Weights of a small self-supervised image encoder: 7.72M parameters.
Rows from block 2 of a small self-supervised image encoder, named by matrix and row number. Rows with one number belong to one neuron. Each number is 200 + 40 x the weight over its row's rms, rounded and kept within 0 to 999. All counts start at 0. After the name is the row's rms in percent of the matrix's.
After each neuron's rows are labels from the 100 images, of 14848, where the neuron reaches its highest value: "responds to" is what is common among them. Only what is clearly more common there than usual is listed. The data: telescope images of galaxies (Galaxy Zoo DECaLS). In brackets: how many of the 100.
# fc1: MLP up (model.blocks.2.mlp.fc1.weight, 320x80), inputs 0-79
# fc2: MLP down (model.blocks.2.mlp.fc2.weight, 80x320, transposed), outputs 0-79

fc1.233,076,156,200,278,200,200,200,200,101,200,200,200,291,200,143,200,200,200,200,200,200,200,200,200,162,200,200,316,200,200,200,200,200,200,200,200,200,271,200,200,200,200,250,32,200,200,200,328,200,133,117,207,200,200,200,222,233,200,200,200,200,200,200,200,200,200,200,200,194,256,194,200,200,200,200,201,200,200,135,95,200
fc2.233,086,200,200,200,174,200,200,200,310,200,200,200,200,200,200,200,200,213,268,200,200,123,200,191,200,200,200,200,200,200,200,200,200,308,200,200,200,200,200,200,180,200,200,364,200,200,200,268,200,145,200,211,196,264,200,200,140,200,217,200,241,200,200,283,200,29,123,200,200,200,200,226,200,200,200,126,200,200,200,200,200
responds to: bar: no (33)

fc1.94,040,200,200,120,253,200,200,200,200,200,240,96,200,200,200,200,200,200,200,200,120,200,200,200,200,200,200,200,200,200,144,200,200,200,200,200,89,200,200,189,200,200,200,200,88,200,200,184,200,200,181,200,200,200,200,200,200,200,200,200,200,200,200,200,210,200,16,200,200,270,200,235,200,245,200,114,341,200,200,244,200
fc2.94,053,200,142,233,200,200,196,200,200,200,200,201,200,200,245,200,200,200,117,200,140,200,200,200,200,200,200,200,200,200,249,200,200,267,200,76,200,120,238,200,200,144,249,200,200,180,200,200,201,200,200,82,200,200,200,200,200,248,200,200,231,200,200,200,99,303,200,200,200,200,200,200,200,200,200,365,200,200,200,200,102
responds to: edge-on disk: no (73); shape: featured or disk (73); spiral arms: yes (61)

fc1.23,138,200,0,200,119,200,208,270,200,143,200,200,219,179,200,200,200,200,200,200,224,200,139,259,200,200,200,200,200,200,200,200,200,200,200,200,235,200,200,139,268,200,165,229,235,200,200,200,200,200,200,200,190,200,128,200,200,200,168,200,200,200,200,200,274,324,200,238,221,200,200,200,200,200,210,200,200,283,200,200,200
fc2.23,122,200,200,267,274,200,200,200,200,200,200,200,217,200,147,200,262,55,200,200,231,200,200,200,208,128,200,200,200,200,200,200,148,200,200,178,200,200,136,147,200,200,177,200,200,182,277,200,233,144,102,175,163,337,200,156,200,200,200,200,102,200,200,266,279,200,200,200,111,212,200,200,238,200,200,200,200,167,200,200,200
responds to: shape: featured or disk (62); edge-on disk: yes (42); roundness: cigar-shaped (26)

fc1.161,140,200,200,200,200,152,265,200,200,167,200,200,200,254,200,242,200,169,200,200,200,200,200,200,200,200,142,200,200,158,200,200,95,123,200,289,231,200,197,52,144,299,200,200,200,247,199,200,200,232,200,200,200,200,225,121,200,200,157,200,31,138,232,226,200,200,200,200,200,200,200,170,200,200,200,244,200,200,200,200,200
fc2.161,144,200,197,200,301,120,200,220,200,200,200,103,200,200,162,200,200,90,200,181,195,203,121,232,299,148,200,146,200,176,176,200,200,200,204,141,252,200,200,200,200,200,200,134,292,200,140,200,200,200,200,200,200,200,200,200,175,183,200,200,200,242,184,122,327,200,215,294,200,146,246,159,200,200,200,200,200,200,200,200,200
responds to: roundness: cigar-shaped (34)

fc1.156,079,200,200,200,200,200,200,200,200,200,200,200,200,200,200,267,200,200,200,200,200,200,172,200,322,200,200,200,59,200,295,200,200,200,200,200,200,200,198,200,200,200,200,200,167,172,313,215,200,235,200,108,287,296,200,200,200,200,189,94,200,200,200,141,200,200,200,117,200,200,200,102,200,200,200,200,228,200,200,124,200
fc2.156,068,200,200,200,200,200,200,200,211,200,200,200,200,200,200,200,160,200,297,200,200,200,200,200,200,87,200,200,200,200,200,200,200,200,200,200,200,200,200,125,200,200,335,200,200,200,255,200,200,200,200,200,265,101,200,200,200,200,205,79,200,200,200,200,200,200,200,200,200,200,200,200,206,200,200,63,200,335,200,94,200
responds to: shape: featured or disk (60); edge-on disk: no (50); spiral arms: yes (41)

fc1.258,037,200,108,200,200,200,265,200,200,179,175,200,200,200,200,200,200,239,200,200,200,200,200,200,200,200,200,200,200,200,109,200,200,200,200,200,291,200,200,224,278,174,200,200,200,200,200,200,130,333,200,200,200,200,200,200,285,200,200,200,220,273,200,200,200,89,200,200,200,200,200,288,200,200,49,200,200,262,200,200,119
fc2.258,032,200,200,200,200,200,200,200,200,200,200,200,200,200,200,230,207,200,200,200,143,200,200,200,200,287,200,200,200,200,200,200,200,200,200,285,200,200,200,200,200,253,200,200,200,200,200,200,200,200,64,200,200,200,200,200,297,200,348,200,200,200,200,309,304,368,200,200,200,144,200,200,200,200,200,200,200,155,200,200,200
responds to: roundness: cigar-shaped (25)

fc1.212,072,94,200,215,200,200,200,200,200,200,200,200,200,200,200,200,289,200,129,128,200,104,200,115,200,171,200,264,200,261,200,200,200,200,200,200,167,312,200,133,200,156,200,200,155,200,200,252,200,200,200,200,200,200,200,307,200,239,200,200,200,200,200,200,200,200,200,200,200,200,200,190,200,200,303,200,200,200,200,42,200
fc2.212,070,200,285,200,200,247,200,200,200,200,200,200,200,205,200,200,200,200,342,200,105,200,200,200,200,200,200,200,233,200,200,200,238,200,200,200,200,183,200,158,200,200,200,315,200,200,200,200,200,200,247,200,200,200,109,200,236,200,273,315,200,200,200,296,161,200,170,200,200,200,200,200,200,200,255,200,200,342,279,200,200
responds to: shape: featured or disk (61)

fc1.118,120,200,114,138,209,200,200,200,82,200,109,200,200,187,231,200,200,205,172,169,177,200,200,244,200,247,138,200,217,200,200,204,200,200,200,200,200,200,245,62,200,200,119,200,200,200,200,200,176,182,200,200,200,200,126,109,286,200,200,200,160,200,200,200,200,200,200,200,200,271,200,200,200,200,200,321,91,200,200,200,200
fc2.118,140,200,200,200,254,264,200,200,200,200,200,200,265,135,200,200,230,200,200,200,112,200,178,178,200,181,200,140,200,200,200,200,200,200,200,200,269,200,200,200,294,200,200,200,200,200,200,200,200,95,200,200,208,200,225,180,200,278,353,207,175,200,200,200,205,292,270,200,200,203,224,200,200,200,353,200,200,241,200,267,200
responds to: edge-on disk: no (55)

fc1.84,129,200,200,200,183,200,68,200,200,200,200,200,149,200,226,262,200,200,237,200,200,200,200,296,300,200,143,242,200,260,200,174,200,200,200,238,109,200,200,165,149,298,200,200,200,200,200,200,166,152,200,200,200,194,200,200,200,258,200,206,46,200,200,200,200,200,191,200,200,231,200,200,200,203,148,200,89,200,251,200,226
fc2.84,151,200,190,154,268,354,169,193,228,200,160,264,215,200,171,200,200,200,200,309,207,219,200,200,200,200,200,200,127,200,200,147,200,200,200,199,202,158,245,248,305,200,200,208,157,200,200,260,131,198,213,200,114,200,200,200,200,189,200,261,200,200,222,200,171,200,200,169,200,227,200,200,200,200,261,200,200,200,49,200,200
responds to: edge-on disk: no (76); shape: featured or disk (76); spiral arms: yes (58)

fc1.55,115,200,161,200,200,200,200,200,221,200,200,198,200,283,213,200,168,200,200,200,139,323,226,200,222,186,270,200,200,200,200,200,277,39,200,200,158,252,200,272,200,200,200,147,173,286,200,200,174,160,200,200,118,200,264,200,200,200,200,200,200,200,200,200,98,200,200,200,280,200,200,200,200,200,200,200,200,200,200,304,200
fc2.55,120,200,124,200,135,200,222,200,200,200,203,200,200,200,200,200,200,200,200,200,200,200,234,200,245,200,200,161,200,301,338,291,200,322,200,200,200,200,200,200,200,200,133,200,200,200,200,200,200,200,260,200,200,200,196,288,200,158,200,257,200,130,200,200,251,272,200,200,67,200,200,207,200,200,200,200,200,200,106,200,200
responds to: edge-on disk: yes (31)

fc1.101,058,200,200,200,200,200,200,200,200,200,200,143,200,200,208,200,200,78,200,200,200,200,200,200,200,200,200,51,200,200,200,200,191,200,200,200,200,183,200,200,200,200,200,200,200,200,247,200,200,200,293,200,200,200,200,200,210,79,200,200,200,275,200,200,200,200,200,200,220,200,200,201,46,279,39,200,200,200,200,200,200
fc2.101,055,200,200,200,239,200,200,200,266,200,200,200,200,200,212,200,200,200,200,349,200,200,200,200,200,40,200,200,200,200,200,200,200,200,200,200,200,200,200,248,200,200,200,113,200,132,200,200,185,200,200,111,200,245,200,200,200,200,279,200,200,200,200,200,200,402,200,205,200,200,200,200,200,200,200,200,150,200,200,200,200
responds to: shape: featured or disk (62); bulge size: small (26)

fc1.178,099,170,200,200,200,200,216,200,200,141,200,197,200,200,281,200,200,200,200,200,174,256,155,173,178,200,200,164,200,200,200,140,200,200,220,269,238,200,200,200,200,312,200,200,200,200,200,179,200,200,200,200,174,200,200,125,200,200,200,200,200,69,228,290,200,200,200,116,135,200,71,200,233,200,200,324,159,200,280,200,200
fc2.178,103,200,270,200,200,239,207,200,240,187,200,195,200,200,200,149,200,62,120,247,200,194,148,200,200,75,200,174,200,200,140,200,200,134,200,200,200,247,200,200,200,247,200,200,303,200,200,200,244,193,205,200,146,200,200,200,200,282,193,200,200,200,200,200,200,200,200,288,200,158,200,200,200,282,305,109,200,200,200,184,200
responds to: roundness: cigar-shaped (34)

fc1.104,082,352,148,200,182,200,347,200,180,200,314,195,200,200,200,200,250,200,200,200,200,200,200,297,200,200,200,200,200,200,200,200,104,200,200,200,200,200,200,200,200,200,136,306,200,123,200,200,200,184,274,200,200,200,200,200,200,200,200,178,249,288,151,200,267,200,200,200,200,200,200,200,200,179,200,229,200,200,200,200,200
fc2.104,078,153,200,200,200,200,229,200,200,200,78,200,200,200,201,274,200,200,209,200,200,200,286,200,272,308,200,200,139,200,200,172,188,134,200,371,200,200,200,200,200,274,200,200,200,267,200,200,200,200,200,200,200,200,146,200,285,220,283,146,200,200,200,200,200,200,245,104,200,200,200,200,200,200,200,200,200,200,200,200,200
responds to: roundness: cigar-shaped (42); edge-on disk: yes (34)

fc1.220,115,200,239,243,221,274,200,200,117,200,200,200,200,205,200,340,200,200,320,200,213,115,200,200,328,200,200,200,200,200,200,200,200,200,200,254,200,200,210,200,155,200,173,200,189,200,200,200,200,200,200,200,200,200,200,200,200,200,172,195,200,200,200,200,182,95,200,200,200,200,285,200,259,188,217,200,200,108,265,89,200
fc2.220,127,139,73,250,216,200,215,155,200,200,200,200,200,200,200,200,221,176,200,200,200,125,85,200,283,200,200,176,277,203,200,200,172,200,213,200,215,165,200,200,184,200,200,393,200,200,221,200,249,139,200,200,200,200,200,200,201,200,200,200,275,200,200,200,200,205,200,244,200,200,106,200,200,136,200,200,200,209,200,200,251
responds to: shape: featured or disk (64); edge-on disk: yes (28)

fc1.191,103,177,200,200,200,200,247,247,200,200,146,200,200,200,220,219,200,320,115,200,213,178,86,200,281,200,249,200,200,200,200,200,276,200,200,200,200,200,200,325,174,320,200,193,200,200,226,193,200,200,200,255,121,200,200,200,187,200,200,191,142,229,200,200,200,196,200,144,200,200,200,200,221,200,200,151,309,121,200,200,200
fc2.191,099,200,181,200,137,200,200,175,200,200,200,109,183,294,77,200,200,200,200,200,132,200,200,200,200,200,217,273,194,200,200,234,200,200,200,200,200,200,200,200,113,276,200,200,200,200,106,148,200,200,200,200,200,200,200,220,233,200,200,201,200,148,298,283,203,138,200,292,200,200,200,154,200,200,204,340,200,200,200,200,200
responds to: edge-on disk: yes (25)

fc1.193,148,200,200,200,200,200,200,200,207,200,222,200,200,141,200,200,200,200,200,200,129,200,200,198,200,200,200,200,200,124,200,200,218,199,200,306,318,200,152,200,200,319,200,200,267,147,103,131,53,200,200,200,177,200,200,187,200,181,200,221,200,200,200,212,200,200,261,253,200,113,156,200,248,223,200,288,200,200,200,200,200
fc2.193,173,260,182,245,200,91,149,200,200,200,200,200,263,253,200,200,142,200,200,200,200,200,200,193,200,152,278,300,200,200,200,200,117,200,200,200,200,185,237,142,200,161,200,200,175,200,223,269,141,204,200,200,286,200,176,200,207,283,208,167,200,276,200,200,295,200,200,200,200,200,200,200,200,200,200,170,200,299,312,156,210
responds to: roundness: round (41)

fc1.239,111,86,200,261,200,200,200,200,200,46,200,200,135,200,187,200,200,200,200,215,200,200,116,200,265,200,200,186,212,200,200,331,222,158,200,200,200,154,200,147,148,200,200,204,200,209,200,200,200,200,200,199,200,200,200,200,200,200,162,254,200,200,200,200,104,200,200,314,200,200,295,154,200,200,200,200,224,272,200,200,168
fc2.239,078,200,200,200,200,200,253,187,200,200,200,200,59,87,200,200,200,200,289,200,200,200,272,200,200,200,200,200,194,204,200,114,200,200,200,200,167,200,200,200,200,200,200,200,159,200,200,200,269,171,90,175,74,200,121,200,200,200,200,312,200,200,200,200,274,200,200,200,200,200,200,200,200,200,200,200,163,200,200,104,200
responds to: edge-on disk: yes (25)

fc1.155,139,200,200,200,200,200,200,200,200,200,200,200,200,200,200,150,200,131,200,259,200,200,129,200,281,200,214,256,200,200,118,233,211,200,200,152,200,200,200,200,242,200,237,191,223,200,200,305,200,361,200,200,139,200,200,200,328,200,83,130,231,200,281,169,200,200,200,200,200,243,200,210,200,215,200,200,160,178,200,200,200
fc2.155,126,133,309,200,200,200,200,102,200,241,200,120,200,200,200,200,200,200,200,200,200,338,136,200,200,200,200,200,247,230,143,200,200,159,287,200,200,200,200,200,200,200,120,200,200,200,200,200,200,200,85,200,200,213,175,200,320,272,200,200,200,200,200,200,200,200,200,216,242,200,131,200,242,131,200,200,200,154,200,200,200
responds to: shape: featured or disk (60); edge-on disk: yes (44); roundness: cigar-shaped (27)

fc1.119,086,200,139,200,200,200,248,200,184,121,237,305,200,173,214,200,157,204,200,200,200,200,200,200,200,200,200,200,112,200,200,200,200,200,200,200,200,118,200,200,246,200,200,200,272,200,200,200,200,350,200,219,200,200,200,200,200,175,200,200,201,200,200,200,160,200,200,200,200,200,282,264,11,216,200,127,200,200,186,200,165
fc2.119,106,200,31,200,313,200,98,200,200,343,200,200,200,126,245,200,200,200,200,200,200,200,200,113,200,200,200,200,200,183,200,200,287,200,200,294,200,200,200,183,200,200,195,152,200,200,221,200,111,200,200,200,250,253,206,233,200,200,200,200,200,200,151,179,200,200,139,200,200,200,200,200,200,200,200,200,200,200,200,200,200
responds to: spiral arms: yes (39)

fc1.32,100,200,200,149,200,200,162,200,200,200,200,200,200,200,200,200,200,200,200,96,200,200,200,200,249,281,236,200,200,200,159,200,282,198,200,200,311,200,200,200,295,200,200,200,200,186,334,200,144,200,200,200,200,356,200,200,200,130,168,200,141,200,200,150,200,200,200,200,290,200,200,200,200,200,200,146,201,200,133,200,200
fc2.32,101,65,209,200,190,200,209,200,200,200,267,200,200,200,200,279,200,131,140,200,282,207,205,200,200,189,94,149,80,163,200,200,200,200,200,200,200,200,200,255,200,146,200,200,200,200,144,233,200,200,184,200,200,218,200,254,200,200,200,200,221,200,200,200,200,93,212,151,215,200,207,212,200,200,227,172,45,200,200,200,200
responds to: edge-on disk: no (55)

fc1.202,073,200,200,200,200,200,200,200,200,200,200,200,200,200,200,200,200,190,200,200,200,200,321,99,200,200,200,275,200,22,199,200,200,200,200,200,200,200,200,231,200,200,184,200,290,200,200,200,200,155,269,200,200,200,199,200,200,200,200,200,200,200,31,200,200,200,200,200,200,200,200,200,72,200,200,200,270,200,200,200,200
fc2.202,073,200,200,206,153,283,100,194,200,219,200,258,200,200,200,200,200,200,310,210,200,269,200,200,200,200,200,236,200,200,200,215,200,260,200,200,200,200,120,223,77,243,200,200,200,200,31,183,200,200,200,203,200,200,200,195,200,200,200,200,200,200,200,200,200,200,253,200,95,200,200,200,278,200,200,200,200,100,200,200,200
responds to: spiral arms: yes (40)

fc1.241,158,200,200,98,200,201,200,200,200,200,200,200,200,200,200,200,200,260,200,137,269,200,200,200,200,216,200,200,201,244,200,200,302,200,200,237,200,257,297,200,204,118,161,200,200,200,159,78,130,142,152,245,323,236,200,200,200,200,200,200,200,292,200,200,127,200,200,247,200,200,253,200,200,147,200,200,237,200,200,200,159
fc2.241,182,213,200,221,200,200,258,158,200,200,137,147,200,111,257,200,186,117,114,200,200,127,200,200,200,200,131,131,200,200,162,124,212,200,200,254,198,200,200,302,200,200,200,200,200,200,200,200,200,229,200,200,258,230,200,98,200,210,313,200,200,276,142,224,200,200,200,200,200,131,149,229,185,178,200,137,200,142,200,200,200
responds to: shape: featured or disk (66); edge-on disk: no (55); spiral arms: yes (52)