{"model": "self-supervised image encoder", "train_examples": 88335, "horizontal_flip": true, "method": "moco_v3", "inner_norm": false, "patch_size": [2, 2], "projector_hidden": 1024, "init": "xavier_uniform", "residual_init": "scaled_by_depth", "max_grad_norm": 1.0, "ema_decay": 0.995, "max_steps": 2400, "lr_schedule": "wsd", "warmup_steps": 40, "weight_decay": 0.4}
Rows from block 8, named by matrix and row number. Rows with one number belong to one neuron. Each number is 50 + 10 x the weight over its row's rms, rounded and kept within 0 to 99. All counts start at 0. After the name is the row's rms in percent of the matrix's.
# fc1: MLP up (model.blocks.8.mlp.fc1.weight, 640x160), inputs 64-95
# fc2: MLP down (model.blocks.8.mlp.fc2.weight, 160x640, transposed), outputs 64-95
fc1.72 094:36 50 44 59 50 50 69 67 50 50 36 69 50 50 50 50 50 50 50 50 50 50 47 50 50 50 61 50 50 54 65 50
fc1.73 127:50 63 74 50 50 50 14 45 50 50 50 60 61 50 50 50 50 34 50 50 43 58 60 48 70 50 50 50 50 50 50 70
fc1.74 074:40 50 67 50 50 50 50 50 50 50 50 43 81 50 50 50 50 20 50 50 58 50 50 50 50 57 50 50 18 50 50 50
fc1.75 123:50 50 73 33 50 50 50 30 50 50 50 50 50 50 50 50 50 50 50 24 50 53 30 53 45 40 59 50 50 50 50 51
fc1.76 044:50 50 21 50 50 50 50 50 50 50 50 65 50 50 33 43 50 50 50 50 93 50 50 50 50 50 65 50 50 50 50 50
fc1.77 126:50 31 41 50 50 50 50 42 23 45 57 50 50 50 63 50 50 68 50 50 27 63 50 50 50 50 60 50 50 50 53 71
fc1.78 087:50 50 50 50 50 50 50 50 50 50 50 50 50 52 56 50 50 50 50 50 50 50 50 50 50 50 50 54 50 50 50 50
fc1.79 069:50 50 44 50 50 49 50 56 50 50 50 50 66 45 50 76 50 50 50 50 50 50 50 50 50 27 50 74 44 50 50 50
fc1.80 153:50 63 50 71 50 43 52 49 26 50 56 46 50 49 50 50 50 41 50 50 50 50 48 50 27 50 50 50 50 60 50 50
fc1.81 096:62 50 50 50 50 50 50 48 35 50 50 73 34 50 50 50 66 50 48 50 50 50 50 50 50 50 50 50 50 50 50 50
fc1.82 080:50 50 65 24 50 50 51 50 50 50 50 50 15 50 50 50 50 50 50 50 50 50 41 50 50 76 50 50 50 44 22 50
fc1.83 075:35 50 50 42 50 59 50 52 38 50 50 95 50 50 50 50 41 50 50 50 50 50 50 50 30 44 50 50 50 69 50 50
fc1.84 122:50 20 50 50 51 67 50 61 51 60 50 50 64 45 50 50 47 35 50 50 50 46 50 50 51 50 50 50 69 50 50 50
fc1.85 211:50 50 50 50 50 50 50 50 31 65 50 50 50 50 55 59 50 50 50 50 50 50 41 67 40 58 50 50 50 59 50 50
fc1.86 093:68 50 56 50 50 50 23 50 50 31 50 50 24 50 71 50 50 50 50 50 55 50 50 50 61 50 50 50 50 50 50 50
fc1.87 113:50 50 17 50 50 37 50 50 30 50 37 50 50 57 50 50 50 50 50 50 50 67 81 50 69 32 38 50 50 46 50 72
fc1.88 040:50 50 50 50 50 50 50 52 50 50 56 50 50 50 50 50 54 50 53 50 50 50 50 50 55 50 71 50 55 50 50 50
fc1.89 080:57 50 48 61 50 50 44 50 50 50 50 50 47 50 50 73 47 50 79 50 68 57 35 50 50 45 50 60 50 50 63 50
fc1.90 043:50 50 50 50 54 50 53 50 52 71 81 50 50 50 50 50 50 50 50 50 62 50 50 50 20 50 28 50 50 51 50 50
fc1.91 086:50 07 50 50 50 50 50 41 10 50 50 50 50 50 50 50 50 50 30 62 50 50 23 50 50 50 50 50 50 38 41 47
fc1.92 082:50 50 50 50 50 50 50 50 46 50 50 50 50 50 50 50 50 50 50 50 57 50 34 50 37 50 50 68 50 50 50 50
fc1.93 113:53 50 49 50 50 50 67 50 50 50 89 59 34 50 50 50 50 50 50 41 17 50 50 50 50 50 50 50 72 67 54 47
fc1.94 025:50 50 50 50 50 50 50 50 50 50 50 50 44 50 91 46 74 50 50 50 50 50 50 50 71 50 50 50 50 41 50 50
fc1.95 084:50 50 50 59 50 50 68 50 50 50 50 50 59 72 50 50 50 46 50 50 50 50 50 23 50 50 46 50 50 21 50 80
fc1.96 109:50 50 50 50 71 50 32 53 50 50 50 50 50 60 46 50 50 50 50 38 50 59 50 50 52 50 46 39 50 50 55 50
fc1.97 109:50 66 50 56 50 60 50 50 50 50 50 50 16 50 35 77 50 50 50 67 50 50 32 49 50 50 50 30 50 50 50 50
fc1.98 098:50 50 50 50 50 37 44 50 50 50 91 72 50 90 57 10 50 50 62 50 50 50 26 50 50 50 50 50 50 50 50 36
fc1.99 082:50 50 50 50 55 50 61 50 19 50 50 50 28 50 50 50 50 50 50 50 50 50 50 50 50 50 50 50 50 50 50 28
fc1.100 168:50 56 50 49 50 50 50 50 31 21 34 50 50 50 50 62 50 50 35 43 30 50 19 50 50 50 54 50 65 51 50 33
fc1.101 083:50 50 50 50 50 50 50 50 17 50 50 50 50 50 50 50 36 50 61 55 50 50 50 50 50 50 61 60 50 50 50 50
fc1.102 059:50 50 46 50 50 50 50 50 37 50 50 50 50 50 50 29 50 50 50 53 50 50 50 50 16 31 50 50 50 50 49 50
fc1.103 065:50 51 50 50 50 50 67 50 50 50 50 45 68 50 50 50 50 50 50 46 60 50 50 50 50 50 50 50 50 50 50 50
fc1.104 042:50 50 50 50 50 50 50 50 50 50 35 67 50 50 46 00 50 50 50 50 50 50 59 50 60 50 12 49 50 50 37 50
fc1.105 140:50 49 50 50 50 50 50 50 44 50 34 39 50 59 69 61 50 50 50 75 52 50 50 50 50 58 50 50 50 64 50 46
fc1.106 091:50 50 50 50 50 50 50 41 31 50 50 50 50 33 55 50 50 50 50 29 50 62 50 50 50 50 50 50 46 63 46 68
fc1.107 105:50 50 73 50 50 50 50 50 41 50 50 14 50 50 50 70 50 50 50 50 50 93 50 50 65 50 50 37 50 50 50 50
fc1.108 067:50 50 65 50 49 50 50 59 50 55 50 50 31 50 50 50 50 50 50 50 50 50 50 50 74 50 50 50 50 50 69 50
fc1.109 106:50 29 18 50 50 50 50 50 50 55 50 50 61 50 05 50 50 50 50 50 50 50 37 50 50 50 50 50 50 50 55 50
fc1.110 075:50 50 50 50 61 50 50 50 50 50 50 50 35 50 50 50 50 50 50 50 50 50 50 26 50 99 50 50 50 50 50 50
fc1.111 067:50 63 50 50 50 50 50 50 50 50 33 86 72 50 50 52 50 65 50 50 56 50 50 50 50 50 22 45 50 42 50 50
fc1.112 149:43 54 50 56 50 50 50 50 50 36 50 50 50 76 50 50 50 50 50 51 50 50 50 50 48 50 57 50 32 50 41 44
fc1.113 067:50 51 50 24 73 50 50 50 41 65 50 69 50 29 50 50 35 50 50 50 50 50 50 50 98 38 50 50 50 50 50 23
fc1.114 042:50 50 50 50 50 50 39 46 44 67 50 50 63 50 30 50 50 50 50 50 66 40 50 50 50 50 50 50 43 50 50 69
fc1.115 071:50 50 25 50 50 50 76 50 50 50 50 50 50 50 27 50 50 50 50 50 50 50 50 50 44 50 50 50 23 31 50 50
fc1.116 032:50 50 79 50 50 50 61 50 50 44 50 50 50 50 50 50 50 50 63 50 50 46 54 50 50 50 69 50 51 50 34 50
fc1.117 021:50 50 50 50 50 50 35 50 50 50 50 50 30 50 64 50 50 50 18 50 50 75 50 50 38 50 50 50 50 50 50 50
fc2.72 097:50 72 50 50 12 50 50 50 50 50 50 65 50 50 58 50 50 50 50 37 50 50 50 36 50 64 50 50 39 44 50 50
fc2.73 115:50 61 49 50 50 50 38 50 50 75 50 50 26 50 50 52 50 50 27 61 50 50 50 50 50 50 30 50 50 49 74 50
fc2.74 082:50 50 50 50 50 69 52 50 65 76 50 30 50 50 50 71 28 50 50 50 50 45 50 50 21 50 50 50 50 50 50 50
fc2.75 128:50 50 50 50 54 50 50 50 37 26 50 84 50 33 50 50 52 50 50 53 50 50 50 57 45 50 42 81 69 36 61 64
fc2.76 051:33 50 50 50 50 50 50 50 50 50 50 50 50 50 50 50 50 50 50 70 44 50 50 50 50 50 50 75 50 50 50 50
fc2.77 149:50 69 37 50 50 50 37 50 37 50 50 58 66 63 50 48 50 50 50 63 58 66 13 68 60 50 40 64 62 50 50 50
fc2.78 068:65 64 50 50 50 50 79 50 50 50 50 50 50 64 50 50 50 50 50 50 10 44 74 38 50 50 50 50 50 50 52 50
fc2.79 079:50 50 50 75 32 38 27 51 75 50 39 50 50 38 50 49 50 50 50 50 44 50 50 50 50 37 50 50 50 50 50 50
fc2.80 134:50 50 50 50 50 50 66 50 47 50 50 53 50 50 17 50 50 50 37 50 51 50 63 50 50 50 50 50 50 45 50 59
fc2.81 101:50 50 50 59 57 50 50 25 50 38 50 50 62 50 50 50 50 50 50 50 50 39 50 14 50 50 40 50 50 02 50 50
fc2.82 068:21 75 50 50 50 27 50 50 50 50 50 50 50 50 50 50 50 50 50 50 36 61 55 54 50 50 50 50 50 50 50 49
fc2.83 068:31 50 50 50 29 48 50 50 50 17 50 50 50 50 18 50 50 50 50 50 79 50 50 50 50 50 63 50 50 50 50 50
fc2.84 117:50 50 50 38 50 50 50 29 77 28 50 55 50 50 63 26 50 50 50 50 50 42 50 50 50 50 50 59 50 50 41 47
fc2.85 222:31 50 50 48 57 50 50 50 50 50 50 50 43 50 48 58 50 50 78 61 50 60 32 48 50 63 52 50 50 59 69 40
fc2.86 098:50 50 50 50 50 50 33 50 50 94 50 50 53 78 50 50 70 50 50 50 50 51 44 50 50 49 43 50 70 30 50 50
fc2.87 101:63 50 50 50 46 71 32 50 48 50 50 50 50 50 50 50 60 50 62 50 50 50 50 50 50 50 50 50 50 38 50 50
fc2.88 042:50 50 62 50 79 50 50 50 99 50 50 33 50 50 50 50 50 50 18 50 49 50 50 50 50 50 70 50 50 43 50 39
fc2.89 058:60 50 50 24 50 50 50 50 50 50 50 50 50 50 50 50 50 75 50 50 30 50 50 50 44 50 50 37 36 50 50 50
fc2.90 052:50 60 79 50 50 50 50 50 61 50 50 50 50 50 50 50 50 50 26 50 55 50 71 76 84 50 50 54 50 50 50 50
fc2.91 089:51 50 50 38 50 50 57 50 50 50 50 50 50 50 50 50 50 50 50 50 32 50 50 50 50 50 50 50 50 60 40 30
fc2.92 085:62 64 50 50 47 57 67 50 50 25 75 50 50 27 22 50 50 48 50 50 50 50 32 50 75 50 50 69 50 64 50 24
fc2.93 112:53 50 50 38 50 39 50 50 50 50 50 79 50 50 50 38 50 50 50 50 50 27 50 50 50 41 50 50 86 35 50 50
fc2.94 029:50 69 50 72 50 50 50 49 50 50 19 55 50 50 22 50 22 50 13 20 34 50 50 32 50 47 50 50 50 50 38 50
fc2.95 086:50 50 50 28 50 50 29 50 50 50 50 50 50 50 50 35 50 50 50 50 72 47 70 50 50 50 55 50 34 50 50 50
fc2.96 104:50 56 50 50 50 58 50 50 50 47 38 50 50 50 50 50 50 47 50 72 50 50 50 69 50 50 50 50 50 50 50 50
fc2.97 099:50 50 50 50 50 50 22 50 50 50 62 50 50 50 59 50 74 50 50 50 50 50 50 41 50 58 50 39 50 41 50 50
fc2.98 102:48 50 50 50 57 50 47 50 50 50 50 50 52 50 50 50 50 55 50 50 63 37 13 50 50 50 50 50 50 50 50 50
fc2.99 085:39 50 41 50 50 41 42 50 50 50 50 50 50 50 50 50 50 50 50 50 50 50 14 50 50 50 50 50 50 50 50 50
fc2.100 172:34 55 48 50 50 50 50 69 50 56 50 28 50 71 53 60 50 50 50 41 50 50 50 38 50 50 50 33 50 50 57 50
fc2.101 084:50 50 50 46 54 50 50 50 50 50 50 50 28 50 50 56 50 37 50 50 25 35 50 50 50 50 50 51 50 50 50 50
fc2.102 068:26 50 50 50 50 50 20 50 50 50 50 59 19 50 50 50 50 50 41 50 50 50 51 50 50 50 50 50 31 50 50 50
fc2.103 069:50 50 44 50 50 50 68 50 50 50 50 50 50 50 50 56 29 50 50 50 86 50 50 50 50 50 77 50 53 56 50 66
fc2.104 049:50 50 50 50 50 50 50 50 50 50 50 50 50 77 50 65 50 50 50 75 52 12 50 50 50 50 50 96 50 29 26 50
fc2.105 147:40 50 50 42 50 50 50 50 20 47 50 50 50 42 50 50 50 50 50 50 47 35 54 50 33 50 39 53 26 40 50 22
fc2.106 117:50 64 50 50 50 54 32 33 50 50 50 50 54 60 50 43 50 50 56 50 55 50 50 50 36 50 50 62 32 86 52 50
fc2.107 101:50 50 50 28 60 44 50 71 54 50 50 80 50 50 50 50 50 19 50 50 46 50 50 50 50 50 50 33 50 50 07 16
fc2.108 067:50 47 50 50 87 50 50 50 50 50 50 50 50 50 50 50 50 50 50 50 50 40 34 50 50 50 36 50 50 50 50 50
fc2.109 095:42 50 50 50 50 50 50 50 50 39 50 31 50 50 50 50 50 50 50 50 50 50 50 53 50 36 50 50 50 50 50 50
fc2.110 088:50 50 50 50 50 55 63 50 50 50 50 71 50 50 50 50 34 50 50 74 50 50 52 50 38 74 50 50 50 50 50 16
fc2.111 069:41 50 50 50 50 50 50 50 50 37 50 50 50 50 50 45 50 50 50 24 50 30 60 50 50 50 50 50 50 50 58 50
fc2.112 140:50 32 50 50 50 30 42 50 50 59 50 50 50 50 50 50 50 50 29 50 50 50 66 51 98 74 50 49 50 50 73 32
fc2.113 075:50 50 49 50 50 50 50 50 50 50 50 50 50 15 50 66 50 50 50 50 38 50 50 50 50 50 50 50 50 50 50 50
fc2.114 043:42 56 50 57 50 84 50 50 50 50 55 50 36 50 50 50 50 51 50 45 50 50 50 50 50 50 43 50 50 50 50 50
fc2.115 079:50 81 50 50 50 50 50 77 50 50 74 56 50 45 50 50 40 50 50 50 37 71 46 17 85 50 50 72 50 50 43 50
fc2.116 038:50 50 50 78 56 62 56 50 85 50 71 50 50 50 50 50 50 50 50 50 50 50 46 50 44 52 50 50 47 50 50 50
fc2.117 027:50 50 50 23 50 67 39 47 50 50 50 56 50 50 50 50 50 32 50 50 39 38 50 50 50 50 50 50 50 37 50 50